{"shared_expert": false, "width": 128, "optimizer": "adamw", "weight_decay": 0.05}
Rows from block 4 of a small rotation predictor, named by matrix and row number. Rows with one number within an expert belong to one neuron, the router's apart. Each number is 500 + 40 x the weight over its row's rms, rounded and kept within 0 to 999. All counts start at 0. Numbers have three digits each.
Before each expert's rows are labels from the 100 images, of 14848, where the router gives the expert most weight on average: "top examples" is what is common among them; "colour at peak" is the nearest of a few named colours to the mean colour under the peak. Only what is clearly more common there than usual is listed. The data: photos of plants, animals and fungi (iNaturalist). In brackets: how many of the 100.
# router: router (model.blocks.4.mlp.router.weight, 8x128), inputs 0-127
# gate: expert gate (model.blocks.4.mlp.gate, 8x128x128), inputs 0-127
# up: expert up (model.blocks.4.mlp.up, 8x128x128), inputs 0-127
# down: expert down (model.blocks.4.mlp.down, 8x128x128, transposed), outputs 0-127

# expert 5
top examples: phylum Chordata (96); class Aves (94)
colour at peak: pink (32)
router.5:593449506518507458475495475445495485516486548610495567450496468595528502495474563505506517498491479500464466567492429539463528520485516495577494483555469491445401528467529529578518444540470506537511533487503457516457531520452500419530500553522479488524555451451484551538458542549504543498506517572472506453507507481529418471457455512528506531502515476521407480455501427573500448462481
gate.18:512501530520511514520502532495535482532459563530515551510522423594533480554489545467509556466552473456448469523462452553459471546464545442569532421551450519499481444473555510558469468609433451528514410503541504442448500481470517434512556481478492501496548469472440562492468440527489504541540462562470527504457549516527483496519451524537490508505523431542481561503475509491493427452541
up.18:482512507481474481482513462501474544428509451465520435493504583409486510445539478540506450548455539549513508450530547473563518438546475556435464575446563496506529552503471507481516516388555559437500572493487493563562468558546496561513426533484497513495453525518547454520525565474500462457493540435538497496554456475453529529541566502463527468477483534465546468512517505507529540516458
down.18:547586477472457450454458433447531528544528499511569510477534505543548487512488521555552502499449434461532550465489472460558492479592553439498484433493493483530471492459497516529448486546516560561414421506495511560514493480488531472566538531469528482456525546471501494542544468507494573530571541479527492473536442423516461473505501590513516491493465474511497569483454498544406472441502
gate.19:545528496485479556473509514424488539516589468497563477529468457455422456548464512483518496494457476403464514461425442501511520459567472455518446457581539561482487505457474475531482564503556441488472480521432550501521466461556530501455505498536428497525391527473502483507451484461465497450452541473499478496531511487528538495528485569537524567497573517452552514541516459569478564492517
up.19:492502434484524528504561469502593476456589446460465485515457552444454482484505453411483506467557538538499519475457480523532473453512503453513524507551528545443525538446531493544430546469606464498518556550420528419546505449530546519519564504528520465489462512461479526495518503484493470460516519504549509550540462568538455485474463531492527543513594496503540554521555554464504557501442
down.19:492491548504548555458522489564439459476451500555436496548526412500501494470521499488505532473445491474540459534457514531395533553447497510488515551560491492484470549575522437517562477529442498532566486490494495494485493543460520468475414490523510523502538486563414535479477499475510513543463446457480573439446531585557552516546535418542444512470455494487450476490528561452537491468525
gate.20:531456491480480508496524478459472515519538487510548467480513538499508518424533563491506524550517525509454413506524491532588589461525473498473404469481517444437528550487571521494443491479499421554495517481473506502503546434499520590528472555464506468520529591433533579465556437530504518548479521513497471492527490450450491438504445483504560511458424459511497478455549569554486520519426
up.20:462544570530520521494545532536477555503499462544536474505572460483450456542458431487472451494523484512496501442460512547515465552460567524454584519508458520530444491478531485496565546485479549454470461551540545501540517500481482476505443432531514522475494371485563451458446512477491479461496418485497534485495482545560556549524569485485448472480573437446462476557485474540499498460579
down.20:550526453465500458535607459475530483538470497509534485465525515523538491558526517448510510535432486438523581500533405525541588527555537451521440504468502501498554533445472535523482475518435480461430519457455557563481484431535485459546529545522543523511452579474482494523546559465488500475529573497548557474546507453516509462550527564472497458497460500517521542471484435543430522481547
gate.21:568463500498442487534541504475506490498507553468523544457469490526544454531521543583540516481400422496520517516459553458551455472522493536518502525534454485538537524514559476506536523599465430538500481468529524551437439483492512496541441492462521442502529527569538555492535624447528484544491484481434539498511545453500523485421540559514469471489428502513427506529485481516538583512502
up.21:523452489500469578448558541485546483503561520481456530525449495455464514483525433546482546508505516441452479485439459523504449542474481496522472494567530490490454535486498482460444458499485530472425505469556427467452491483558498561502477563447512537518516536502522411480521548459470465471558454537575552532470488450399525442465506488554517473442463579535515504514519494597497542482418
down.21:441492492494517514410452460558392510452469475428524520509467510522483549536549489516464476456546561555538503440528510448550474521537447482481565561575508461413464538515496483521533484530535522487500457530561440506504583533491538545604530500516464529498487495537446544497532527527513478491551475489532505506476515575498388470473530476506554579509500541524524502468470529474488536575507
gate.22:556477471474463458458504482509467474488499482453503470522509474519513532552538561443531523522511466549384513506555538572532553472576519512540483511509555524454513514539482505512526458591497499404522556524534482564552510473474433482524486498456480420512527490430509437528476510510484494511504468486584509517557503508533496521553508508469550523511439471579524499509453519563603440434587
up.22:501516554507507496503491484445528513509530565548525554479481524553495529536545470495592549556539474512514503519427500496476474462506470501530490454543539560536421521509433483515485498512481562502576481524546592468443492474473467481529463463560560503568398523489554431511480518575458497512520480535484549477562559520455452462480446457498560575437504503482452488523542461491437445544562
down.22:481470533488533541529511499486464507496484472548489503529523491487615581461569474522561489449506463508526450485542520564576475520467488451466582518549511490429482519501576565478442536545449465437459529459522487576474592458467497494449540481545474461462508520492468445433562438417533520453520489436472462509454434508470455520474424518497477534479524464490554503489532482457490478526488
gate.23:527498553450439513545515479428603433455576521484514501596553569579526538535561572509506543436508471471554432507543492528513506534521477518484477468477466471542454502556452507488474509553505545529518430448511499517521497563577491488565498568529441443475496509475526493529506530571554550525473552493441495511451543507434472467543536533441470452473472470487524474516548495521481489476506
up.23:449490466548454514529492501443517498567512468522449465502541515509480481479503450532589517508480453481488522493507530481495455512555474508496610555471463489498538473535472482486483507441451473471549442627541554544463480502520539495473451461490545606541440539566463478548435502498461444493520419479483486434527496419464522457502562444480459479480485431510429515532498519481508471491572
down.23:541476525502532462552459511517489500465489500463525438474449474553581495526479610498503475559459510528490520494518493488459508492464535418524483496467468582507544514485503501494461510520459536433434469531551522444458455504511518536526515488516522445564472576467458559530488543492497496518540455476421558442455516434498587500502538516454490520556526557499480546402509467616456534436483
gate.24:512505478490429545451469540433517449499506456428568491503473511518457561504476489509544575545474503475485516565499490522572511479478445493555427509537555517502537531442575525530425451489507444523428513489480463494492495512560564500517456537515471452608504484481498515553525457519466530553580512508535457511519462419460483454484440535489518478520514502458456557531545551611488538488473
up.24:575472484484470552491468529536578440467504544456537538456489470498479507433487509477495542512548510481415497509439490531560494495495400482591490459555502465474534464439495474511429525530519458543465592483501449494479485473536527528528509463566478473410499547501494595519471491471491599545475573476536427489518485470506433411525435467518491505497478489454523488539472479536531530490492
down.24:487396463497563507423461519489427459499438499504463479503493420466473483467524427538444499505442532567469405523569490454495464475480553445511536426521519469450480508504535497531540493499544539564532510510511466533563564550439464491452471504503504508515513576544551498528511489470494481535524425501493497516442576539491550478496479491475556559475458609477510420481512506489485550514515
gate.25:555437410487450530472523530444517471487491486476585519486447517501491505544512543484513539458503536573522532551516535537453522472516559462486535478458492477542473498494525515465395510489490428534496431498520467497464556523459522505482568543472526492563500482510467579518556524507417513463579517458529471476507538403565516539527538533486544479569483477443449510538426452495589537459478
up.25:445525542476502480496489532545435480490481526450450481429496491547506495522516515500500488508554568448505496515496526458555495483515494523529449496431535526516543537421576504444491470446530501471529467525499535479521527519515460551436526490512440532459536515451487461467580534511553496475550529469582391440507486507485537435391435509484498552494508467472587570575542436449511434503488
down.25:486493441525484484511530545486541409540453461497540499515480567527563457506473515431494515532524468436564462495516492459482434490474513501528526498497525523506488513446492536514567458475493373487539514448494507450578543381535519550468574552478531431465553472488539466467466541539508596499469538493496525540558531529531514526556491471453510516532493502480466539503411596506485506494516

# expert 7
top examples: class Aves (96); phylum Chordata (96); order Accipitriformes (26); family: Accipitridae (25)
colour at peak: pink (39); white (34)
router.7:539513472506467426442539453478538458525571554569556601442528464532549480445489510489490490534508475465533437557420430505493511537523495455522483453511457493511435515522505560548456509530477485545465521432510522430466486479506504488559509503515506507463497517397480494553439486522494554489519532507548495476532441464519473469470522522462540527493471411498460481472438474633474475442486
gate.14:470493483569497484463565544529514426531554500477489517497465494465552541449485506489452527547551567531480429592474427512538520506459474488468531416495510485532525512513575585501504505500513419560546541454485505470525550473517482479491529538435482467484504519462486612565462482517451489507460548572551523545520459492491430469463450519485534525475508434512530437447460479503490553470423
up.14:537490520417495505521457469467473573481427526509537506485552533518453452573512486532552496444462425473492574406539534479499483509547541506533462578499494472478454448455456419498541493486483596465480442548515503564460479546472519529534479476545493519516497507559482402446546529454563504487518445454428478477529516498518563544539561494515489475523487531471470544562516500496489469523572
down.14:541561500482445483507568452437537514537494499516574490509446572482540497531480518541521532486439546495468500544513490513546558485541501492512434492452501494506536520455447521471441488517444514470417493495466510518544440476542561467549530571417552471514475489517529442493517494435473511469566540471577473472544419428533481474560512538470454427483475429502539535431468452548429466497479
gate.15:500524470483492512464453436495501459551511515496526525498487441610516550458520577546521542529529515473450443479460542472485450508514481467494444520523435437430452453452560582502488495502566455530476492433469452473493490499523590473501518546438518481513504493509503564500519431525532452603583511534421480497496520465509460472455444503462528448529490538602459491545495525478475533525488
up.15:475500567476478422541488533511501472530567579518479488540449523510525510441457462562484542509537436447496456492438523481534505547498488469509517499551508424482490457493507538430475472561516533512438540457444465483493485485547557479428559509440495442489527545514559535514534452546490456612498544629579474455465522500466501506574495475464498520508485526516524438485537502495463438507463
down.15:468493495524550473515527510528531526544520469502490463482490459455438566486501562454478454436561567535511585548604523439470485462496472443465496529479522528442481541514491506560528532465504462537531519550528552543485520530493487527494473535486488530447527508482500549554502487562527449470451401554542484451437528589470524513553535481480557443509559541520490443392499537437511483456469
gate.16:564452501553550518473466514453575420499507502502491497487534505559423466491506489493506444517495465610471486512401514497491482514536543499487408530493490451486508507424434500537454513528499556509457522497496479541467438481534492500560514514536533479595444574505513420514564508513537519508497485549500512536550485447592609474478540491522516520510557528439488564445486468505469503465536
up.16:536456491477522531511489561522529520430481477532463551525484513471512411505493463577527463489440463524474491498482545507513514460534555439488525542485574458547488442477473532504450479515512477491440568460554469576492404435550490511554527485529487459463411497513474503585484461468468550483491472558508500528562489414476482517468519569471522572565539513480478499494510523540518432392472
down.16:482441507487555505579492465520451504465466491519452455480484449442473502470454502488483543464552507465487534501522563514449510484444478576502493509549442545516534523492555435455568507507450493569553537527500592473446545521485461533431539454509537548465561431511424557441486509462518482542465471472472502493472482571585560528511540459570423522528521451519529553498493520470516468568475
gate.17:565479469472495503542374534453514442569509472533538556539503509512455461535539455500539547471466507503488547438492507509509547532522474470492464483448526459545475526530528499514527425571501485474564518428521543555589438533474502553543467530556507484525497563522523533511473463449455513534450430544502509463530470530455542528540566479519506594573538483508503534500477516564412550515504
up.17:486519498452511490506561567553514524473515443470518485475428557528446572515546492458637508449451490482517477522495514500481491496572484560572403396466449542503569584570496488418481564449486476488481425524507449503476518519492542538466513510502471504485503536473443501535539532478514498517472445551499515538520545514465531551436448540551475481511484501496447496494493503457481501442534
down.17:444411526531473504557433471527518588481428474505455533506471542481526506455470425512485460475542524474504501517546429420531514457435475527469470525486489452488488511551567463516474541487563561425500556477563486501505438497532507525445458523542543485484471441530464510480483467572473492473448472517480522482556500551479490477510417481528538405531557517436501526464529585431525543498511
gate.18:542501509471508521527504564494536501533502554511501557510390465484496520539494521537536471445517427474491514466464460460482455503561535451458465490550509469500476534553512534496503436546532494472434530496476467559551527462417469418505434520497476463559525496453512445486491507540506535525501461420502452503509545488515495441511499540489570406551446506408437476590491445560504431452474
up.18:528449473465467498472489553498471563528497472454480507488432494486460561591450539488507516478510508500436538487497551579514477484488467511529450492496511543472487456479512485558512481537504482433404540512504545568522510534428473449505435496534490472462519505520355415544542494540548568569485499522495479506473476476488600494488513534526524534502490492523605466559455535546501554453475
down.18:476421438537465489510500432530506505485512515444480520578456538436553495506491469481506521475568497480424423513510517590529458484537522539539518546471549512452509541511492569482495464475534465507466499443550484484506433486555510431482557514455569550510432465547579495493477462461504546455560532515546536539596562502477522501462470537496434506461431517426494478492486430545482537533507
gate.19:501477464490505514429519484419532445536479560539522545509515517550525543462450507476479496520499506543459450513480431466480527526505495502512493506513502478533491497557427604481436472537478509556519464441539481517454469509521514471534506551383553461490539449500479541596529543552511496525473514502580464481453437581512496472544577477499518458439516442439505434423477538551528439486475
up.19:526480488507474563475490585469439477535572449539542485494429510484532551465470511505482494545553495479492568485464430545494587545460491578503511479475538545519526505497477476500430494492485488441523494520510475543475467453417570585475511558484436494502439509491446435523468509393456542522461471463539552556458543445480469466484515545504510486516541472459490512467524544534557530409457
down.19:549481442517587489524404544476519525503519537510484510519523515472475507518478472524484579496527438421445515432455554523471502507580499466531471479571476463492503407459540560473501486509495514498508443438588556454502552489550493549453522485476471451582546473468527507544480506561497505485550523417514502464563525463551489509464539493513539445549524458498441504450471474515409439495474
gate.20:540498459479530528481494483492584504456463455491469462513477568506518551489545469497487449451466460472565521467507444389549477456467498462472535484474541455482530460478484484521482530446476514555603463524519556527584481539520489539471463608484478512488473560446513558477506482476500474474497545421525488540505544490501457528521595560532518446530494596481520536483501509478458505523607
up.20:563503567490430512447522450486493503473508407544441477521537530464451423499545454447441451511466472508486457451439518505511475473488483517528560543504543537549472468479512531440575478524497512448490521434484540453540508478429547493512456497483435526452437526511488470530480449479427500534492497586540475527486489486455466495499599541565639522487443467511534496504520502503512538511462
down.20:410549506556501498583406489522488541504484488527456480560513490515492526561531475480417465466533472424523500417532592587526512485511485500525568527544488458395472530442507484555449505512502513478505463531521466475463486516520500525471461418494488510495538447464497518558480521488554440443505575491506478533525587524471424559501470480489466451446480515460478479498451508478542451549507
gate.21:529514455490496524522531452509492455462467567493543524496467566436489528477429495563470567502472463558555554477530464526511504420574514486467436483527535488392514499453531533488563535488489486503516531538488487511409435515505476485524537472532538481491467468480521455424559503399427513427536526526525496571478494513506530395436504487467510540507500456467530516391514502499484478506471
up.21:498531522530497397517518455511520489503505503537462508526557561443525485494530486470473473558564520540503523479447526456494416425507574489517473424474591487515512455461456534472567539571461502535468550503477490478556441512489555444539473524502525453516425538481533408540570483476529477491506431509487470453501518536553513477502527546487509530488505551464475524375509471547515495577542
down.21:456449469462554518516590513556552552511509475443541569454487452502550466501473502568513501467467500525553487504527494478479540455407476517519488536583471549487552542428496514550478470535456489514462464505483462467489475438535543491551448491473506559518519475532418554488493494430496483486473520535565597476532496521514429547471470483401479525449497489558492503440524485442569529483430

# expert 3
top examples: phylum Chordata (94); class Aves (88)
colour at peak: pink (26)
router.3:543469515509482468491461459463485544444483571555546545487520487576468443494506537548562484511519429496519479462567450477448501532473537494561488533506440440449379511507522440532523452534544605452469473492529470503478466490394487476529394457540497567495586472476438504540511494542523545509528522527444488451482525495495493500486575489471508540502476518461477479512526469523512442457503
gate.18:556547444496435581493505570427496516483512560498489569573441471488535490499474560478545575450561507520573567426576499494461495490549469481496471479495463549491535473423483465479461507497530474452497556428554463480505487469462483488492466447502480500452477548510469516497496479489497459556368529520508420523485498554476454497508477525496517432491460548490552519452524509516503480588507
up.18:480537504445512423574516574472458509473498534504453523519437563527542504556510461516512524432570455506583531459551443520522468462457503510562513509490534464496493452459504565490474533543483530440442537509506444492478505487548440462483440571500578477482504494450481472509561555518536470387499457456554496500448477505454530469494448471443537541541525441449528556447494550513461477524532
down.18:420491490530552520478485505453486528461469522482410480511524555454527565416499484454513473544452537440536512563529570496408564526542465508499541535502517466550564510552490483468487476528490503470521427497483452503467543495480572484535553513524525515538566536565506477520550510424552468546523446497503485507512519559501522529563512432514537489495510424595525493435504522415539461492438
gate.19:538514501518441441478573489493535484512498452453482532463515557487510559494400531492509406510471538470556544484483477487514523477525516446486467513481466542483472470401446518480465493452498445482541446470468531480568462444446464461504536510528596529525511472473534543575505482511477553533511484507521464497556482488474513592504538547502509553461385506532471395460466500549478491568456
up.19:498503496486510447489525537484503544480498473480523550508536529499485498567445636501515495480512518550472461525500474456554465500519544578503528487430537449470532486474432430513516489640470533482468544447438560486509483495467484487637496512518469585542502462506518526518519484485479593440553474536536445499467437565478524511499526435466514538515481525507509509464518508507526525427511
down.19:510494457508545519501498505550475496540560492475495536519551536465530488489465561484508482566418512386451554520487464425518521475584437546524491512516451486462478466550484540431437479480524433495556560444511476468594537496528468512486525512474516452482574558515519547522474455523517492504479459486573459451464478563482495524480454479430435532482527465481520453484516381481482554478535
gate.20:507476519408450481471530473426557531498503511490527496435493459533560455499465513531504537450495496492497535490539504554540427461489471437526470507465434511380505483505520406524432466538569531517461537442455506532500539463576582490534488533472539533427485530516492518453545486532487526492429461525576484499555516484505528468500524609466529464546485572488479508500470475579500524481522
up.20:585465542481406509471477458495633552492495498449531463514502442548506525467487478508542499515395524560466490506565499481477544500497491480506454473513499465411537489466474455501521475524560505493481539485474489552532539497535590496523529528512517478457572526527441484454558507556480469519466481544552498503521448442464589456518466548468578519447461546496558440471481481565493541503480
down.20:572482473506517537497504581532532428465423506501481498522446476456467498480537513512435416458540534520491507534491605518480492502460461560498530490507518522546483519519560490541521503495564476483555538510513511554539510554509530438574476554391424504545492456480424541458474465460480478507465484539463597521505558528478514588483511490517425486510479534448503457553499538420511476464487
gate.21:500552475466528466457489407452514420522494485470517549590440483499518440494463456535418553578518568520491432442489422461524476503491514522523486471527500521547545529493472516472571485541524519510480457488552494514526450455435464464535459500487469476504481452471531509537539426410499519445504514561497550506564460458500474521458544559394475527512434467492462479493499436511526472480447
up.21:520472494475468492493496555516508462474565526485449571523418469499492500462487450509478494589559544491550509524543410430489416571525530498540508485536499500553569481511500552448523556521643482510521518541449501509545481428489526439521474461480436453475557498470574479507499420486488523474526495549455511560503501471482497508490451459500489520580537510553484487508556493518557429511474
down.21:459500515456482469525562530501532519480519505446503454420534531485547513505488509410509499425472489503487599486475516440520519429482441490456535460518486551479574507444550415487493504479473518497575520458428525452525544489485542559490552498494498403481512502507508515535544578529449519541525527466517491494520434564481538486515448558563437456492487493536543493564448512435516523495395
gate.22:517482543435411528499505485492509548529523460500525475469423553512516572519466547503502540495469519538496522435564454418463543491505463407545431532478428509423498499484504498519442475467588441516454511461442505537469504464578572518479525548462536464495494561441521576488496468535487495480479517568587532493542501469457535463492491542500535453524460476557545426500506525537515509550489
up.22:557514470563560511530512514578496473484559503469467497488535502498454456500517500465456489512546514507548415602442547503502474559505519544467577505504516482602487486452479494523576482549427547497563428560567522516480503573469442505444450448558456518498429461543446468499494488468514461500479490462453464501503513529523556532539500501534447586494485482463493543537482511484555437508559
down.22:585545565484478435494531435436518509512544530569500515491570534549538499543552514514550539481490474444527513465522437508553488523592451471559489521520455468479545452559503491505450527488476548514435503507495491493515519426551517536509443485509478528522496563564489499478555495504504563515580514419540479470528464461486576463580475545544486460429495473462471474467467405552458488516524
gate.23:543475458533483503432503459506563518438526591463506509538476642514491520491473537484507476502506487526506582497516501446481527467434515471511537497543481483524488535568465483497496452509522446583510504504522497452451586464497524551551479466440555533516504520453500412521493497548474480527503463457510497490428487504552547555453475514504505498503558447510600592407486517527571515476521
up.23:462550469442482523481469497501539499565557602505583462554498454446520516552571469520488515501525485439439452536570550553480500540540467490467488407426464524587491516470483488535494535475500525435549531438490494452508529498567483432535497552487493497506555551495513534523469502422517498431517565532486517552542530533463444488524523527527483476477500519569458497522504478487521401502435
down.23:518500537490519547517467537521433539498497532540462549523514497402465530465544505430529516538470496474478553486462494505484520503572522512530601456527492522568470491516492455487532506488546523522447603471459465495607545536443430527499483478560529529477493532564552507479471496591528431513534504473454491489469424505525527589457492515524536495433523436547521490454513595478508535462525
gate.24:518575445517542584500557473408474499434497529470492479569469504492544546504534449519472587520568484468560414581559517506500564519463495447461507501482548436519509477560500540441511440473505515512553539464487482491542545503492493469554474473438475444533525504480517513453495533526472512533479580497517484594551544453507477514557496479485478548498524539491460499431558448501508461432450
up.24:457544532482528547459414521559520536521522522480468447544534503515472521519462494449543501497528539491464582464474470542506458446506524464520516549532527505466470562509497492504542557494499513538479491510488572547430559429479478490468533428525439519477513481545477495538431457451560471490611494523508481464464478529444505551560480471481470453494582512608457596458522501589523496493536
down.24:522516498443460506579597491410533485494519536557551505624488531484533591517480479489579536462494499456510466508508525547538502471553425487529471493507560532493575506440509478445477524470469478538486412486563544511539448504440528447502536541475538510539504555468560518431458513523534492530451481459492482451513478510530459474494502535483434488507428463469523482575511521535447473493452
gate.25:600408510482481547588462541445483482510513508489525454503471513467527523512516506568496507559488521441449484466554483559552500519492485432563420464496462573528565533495526479516475480531525475563517542443596540487474452474592409481522534513493497426481500614469511554450517442492493498513531493504493447504563460488470487459464508540493498484522546538515512480553521533521455503519457
up.25:490495529575470501459483491491524517460457509559517442460510540502463494501484531390501483494579475535550476503438542489494420477486554517489541560527549508498574483487487601466487538527434528506576470538466506494483463569463492478493496469481478520511536417537481384484487534435457514445439509464464505544465485504563477519519544418463477546437441510509459579494485478446540512493535
down.25:566456541473476502495546541467531566467537492554543426548532517498568441510454477504541499471445432439450455461510543534507512500513507532526496528484481473493488402414507486443522493564445588529487447522490475424418482436522535471524566545549513526493534434531476500456509543490544478488534536511483454549491470478523543517550537488499576516572563456534519547543452513463465449509479

# expert 4
top examples: phylum Chordata (93); class Aves (92); order Accipitriformes (26)
colour at peak: white (41); pink (37)
router.4:496599443478468502456581481493555390561515475518548500536476573471500522527413515503494523459510503477459517547441478483512507493548479428504457439496491513498528503448478527454526537554424413547471493510432516506483494421542548549533554553449474470521469496440508545456535491454446499486511503519558508495526464494470497503473490532470542513493525425490540517469409416542441481522460
gate.6:502581476534473468491482513421465414496521513552530525540547529400547540525543529568494531470527537493522549531485541430493516487504524458556491518453532501505532540611492498556539491522452508546567454606512469539562461494454482541491482506558521523523537484549485544528431496439485500547514502490453506445476466426525533550503482497440480479483461483466466504557490469534500480445601
up.6:470523511510431469537462502458513485479405503498425453503548486520485556473521534484533522527495486466497544475494454587567523573454453531465493509500503457492570470495524478484517456512476427501554470486533464427523558521504481448456603573470472527455548483563502473532518494494515433567483505502468421542466568518508559484529489515600455434488473476531564559480541433487523489497453
down.6:495488479542508555543429510552470465444457439459446535460471539521451486495499475512520506461528482515541524474373493583452464447464560475467523542496497496517482458545512433478508485487502518557497524501442508451495540482470477557493446466529481532496430526538429559428456540563525543564458495468520468496450476550485484517583528465469553532515503523515523467518520380427459540489541
gate.7:484528482541515527573510497471513434454521489464534490482563518553433500505479459517479498505466507561500450540486555456526516531512438494551420517468483489442444550534420510530499474452487471482549545473514438544442490505520565533527444540463469484579456469486536542524539456482469490544450516439603552500499543465455411421460445496505459493455526528475461528500412519562563491541494
up.7:469487465488535481485545442456459537565490442522485501509557561523541496508509514447495522454474529585532455477532494505517558464448488506518547463502532522544512528492464502521498452465433477407496551528493471509464464522486459465516476525536461545631495499506501513459513576437494500435415518410537543469619487474565511537521501493528474489502570503442444547519436515505494467453559
down.7:492472508494508502528436472520432533436498518390427515521560511586510518448527543497514442517522541514511431471569481550442523552512506485498503516531466492519449482564540521483523470531496510504477466525565532580517513552473475461522500545385541561511504467466547552450440514481568521474500467535466525517505509465525469515416466491502502512504459485580450488397556438462475530463458
gate.8:534440511510492486563470534437472450596530581501488553508524469522543515522515543498536515441516500445530487461546498549467519561491509417535516467571449458452471462436543431465478464556489452549498442451442506437452509492477491462488576426523489473557544470525502510484465455562520452566547470528490469479511539466482482495535450516524458484496464495544542502462456429480447424470439
up.8:488578398491474468446543473510494542468457420520481485468513596480491442496506445526467427548474520525486488496463468463515516462538509556488473512448585529541562506538425569541465545437506546446490501560528497527547485498501489515496450577501503525455436526477537471508556544425486513434503494488473528548544453507544459500444535522507561467538522543469495471578534537509528574490548
down.8:521516521449423491450501347433495466474525492525551536547492519521566481499477485561554540497405446476488542463524488472534508486586490514495443491476460475515463492378464543481462478513528505485477446508467510549549485502536502483565507526470499502480500534460513457501529527411482541534590509476511505491542481412528490464488559570548533476493430459509502548477514521519452518556509
gate.9:509464424457545451552479479449440520529494517480477479609540561520463475482546556561501497483504418464472478438535452477498469514550435595478482501503429446521513516515490496484492516562484587551509490517521539534523457529571462505529404507538520510478459544461561508515488538500579471554470491492436506516552526469430531521534567516525428409494462476494470484520476467534507508473473
up.9:522434507556490490543505437540554522455530473492524443518515499563476525511476564475559530496449469528539466467555534450537440497569506497511579540437439501533530592570484581466479490509518460506490466501475469543529497535503581500429489545413477514494503516521444483574418472508473550488425506528551503502553521499504500538501499393477412503468441455519509456511510497477465460466520
down.9:554424575519496487458487480542454492479526496499519553483512517462511482496492446508481484515588425500528576498449537485511442504466458431535474509503526444478461492448472569505474513498471556528454532537547501473467565402457525524481529461568496537506394528512485483510512470495541535448502458422404502479527531442513457519501546487562602501490587437449466524510480526529497486498448
gate.10:546504460488497515460475530510535501525512491540561517537501522543524479522530481506456481485518480538539498469468441511599553549531508468560438513477515432577533547475442517500467448497537501558508504424549429554537428530532556474570547496436457500532587495490534507580446548480478522516501510480523552458553521481559464472517552540508502403414464495561488484515492493584490470471562
up.10:501514458489494534453536485513545536477578563451540567493533484545455561509500419497500505477469469539429525452475501526550494570445443535441501501543449507494508597439538486470459496526484452597538527448428471523451500509500500519556517499498427478483534524473509527545449458486512486539458555463520464496536543563475515497493534541492544434502496521622558413491529538520481480553492
down.10:489564510561532495514498513473531462542469472484469468426493507473467473517522541425503518507595470448575541474555483430493458539437515482473537478533536467501411569518465503602538442513433533483527419547530493497461456487533549503545504519516495476487421443443518491447521506522573512473458462428488524469453468560484504493523527571489538539504579528486430496449535479519498511508443
gate.11:572503470473478484472428497419433472482579485472596515514526447504533506524607467534485477489494530471535471483469447515575583505487438473509450555491502416570525485451486440494516485481517518564463483432461524564497495541485495519597460514437496484535499528487516552517512524472533511513571546526484490509453499553501506534554495488438467438487456454492456463529481454572461534528455
up.11:520453511480455534502553554471593530460597453530483500482473517528452619457584522543524503504509430492507503501552449555563475541466450536555507545532532406476481447493504520472544508538514536567400577458506466589500526469487493435503504483430492452488495534515567478441503438463500514522498511481546521531531457497488503488508482455559488488483504477522573557488489462492484504525507
down.11:439459559471533533590552507463410476550452444489514481508433505467460552523538481574522473437460536493542465471482512600448544390496492524501485537531507499524437502408500513530535475485598512500534486490479527472506467500405477476530511568542536539504455498487493465465470475510530520470508497476485563567504549485487510560569444536539512507489527516501500512576540529489462556490448
gate.12:524492518471484528514401533444497459537580549490512511513488511500539576496499565554558510443481531445569503458564539457456498502452440435472463524520555480404539452420546488445521532558507490447503464444457491493465492507533540491496435523543480468502510534495491478454448527478558432545537514491526441513517541509526472447523430477567529479479491455543532508440476536559427440500516
up.12:494488510534520535563456582481500487494555553477508511580470495519528565533542535501542538407497545438525504454480504449491481525501476453489450524531517491445518506452554467390527512552497396448480563450443483458508452482527478568493504480532516436496544473527503468502521494478568434540476546489521437511499505465461578423554446466577494458503525496529525535437512494509473434535539
down.12:496416493489542479500472553604518523424492469515441508475506528530469503470560476476497482557541532544523494532567488472470479497473515553413525532461555500497515519589510459532566517472495575496459537537448446474497509529461511562464457506481480545485444495448570522520550472554540435474490515491477492459486476619406503522499493433501549511512525452474484437513525439412529529496496
gate.13:520460487494411487551543498435489481481435433462477481448503488540519515501526485531458508483518453530571471514483533516564487534507504460441505553547491437497561574491579523541490469438525540602468480525581477482467509532472458503484481470470466511517558540525490571509499592493606565468431553532520469483472515506521510527505532506519436473468502466476469503496545521598574493564521
up.13:470453466554544462515556523478542507472444510443558522460561491556514508478493463558499511567530448554482404477573483501408476499497530501524490534491486494555554539544446515523464490542489521487530457458482405532548468528491498519515484445474487434472563518460620515505497485544580484511511528497455509449506550496521408479497484464502534504501454476466530400476424550493532488513444
down.13:446584519516499469511478535433528528482573454510464493494582460433435533406529500412522469429528531493510457540578539496494525461529490506506436537514513453447479464494543479576501522459510512549521460501545471530509529480506520470521489360526444565473485543492425466463438512471508500519457537554512556504457435466489491499542563479517498509478528563484430484471524518509531470489541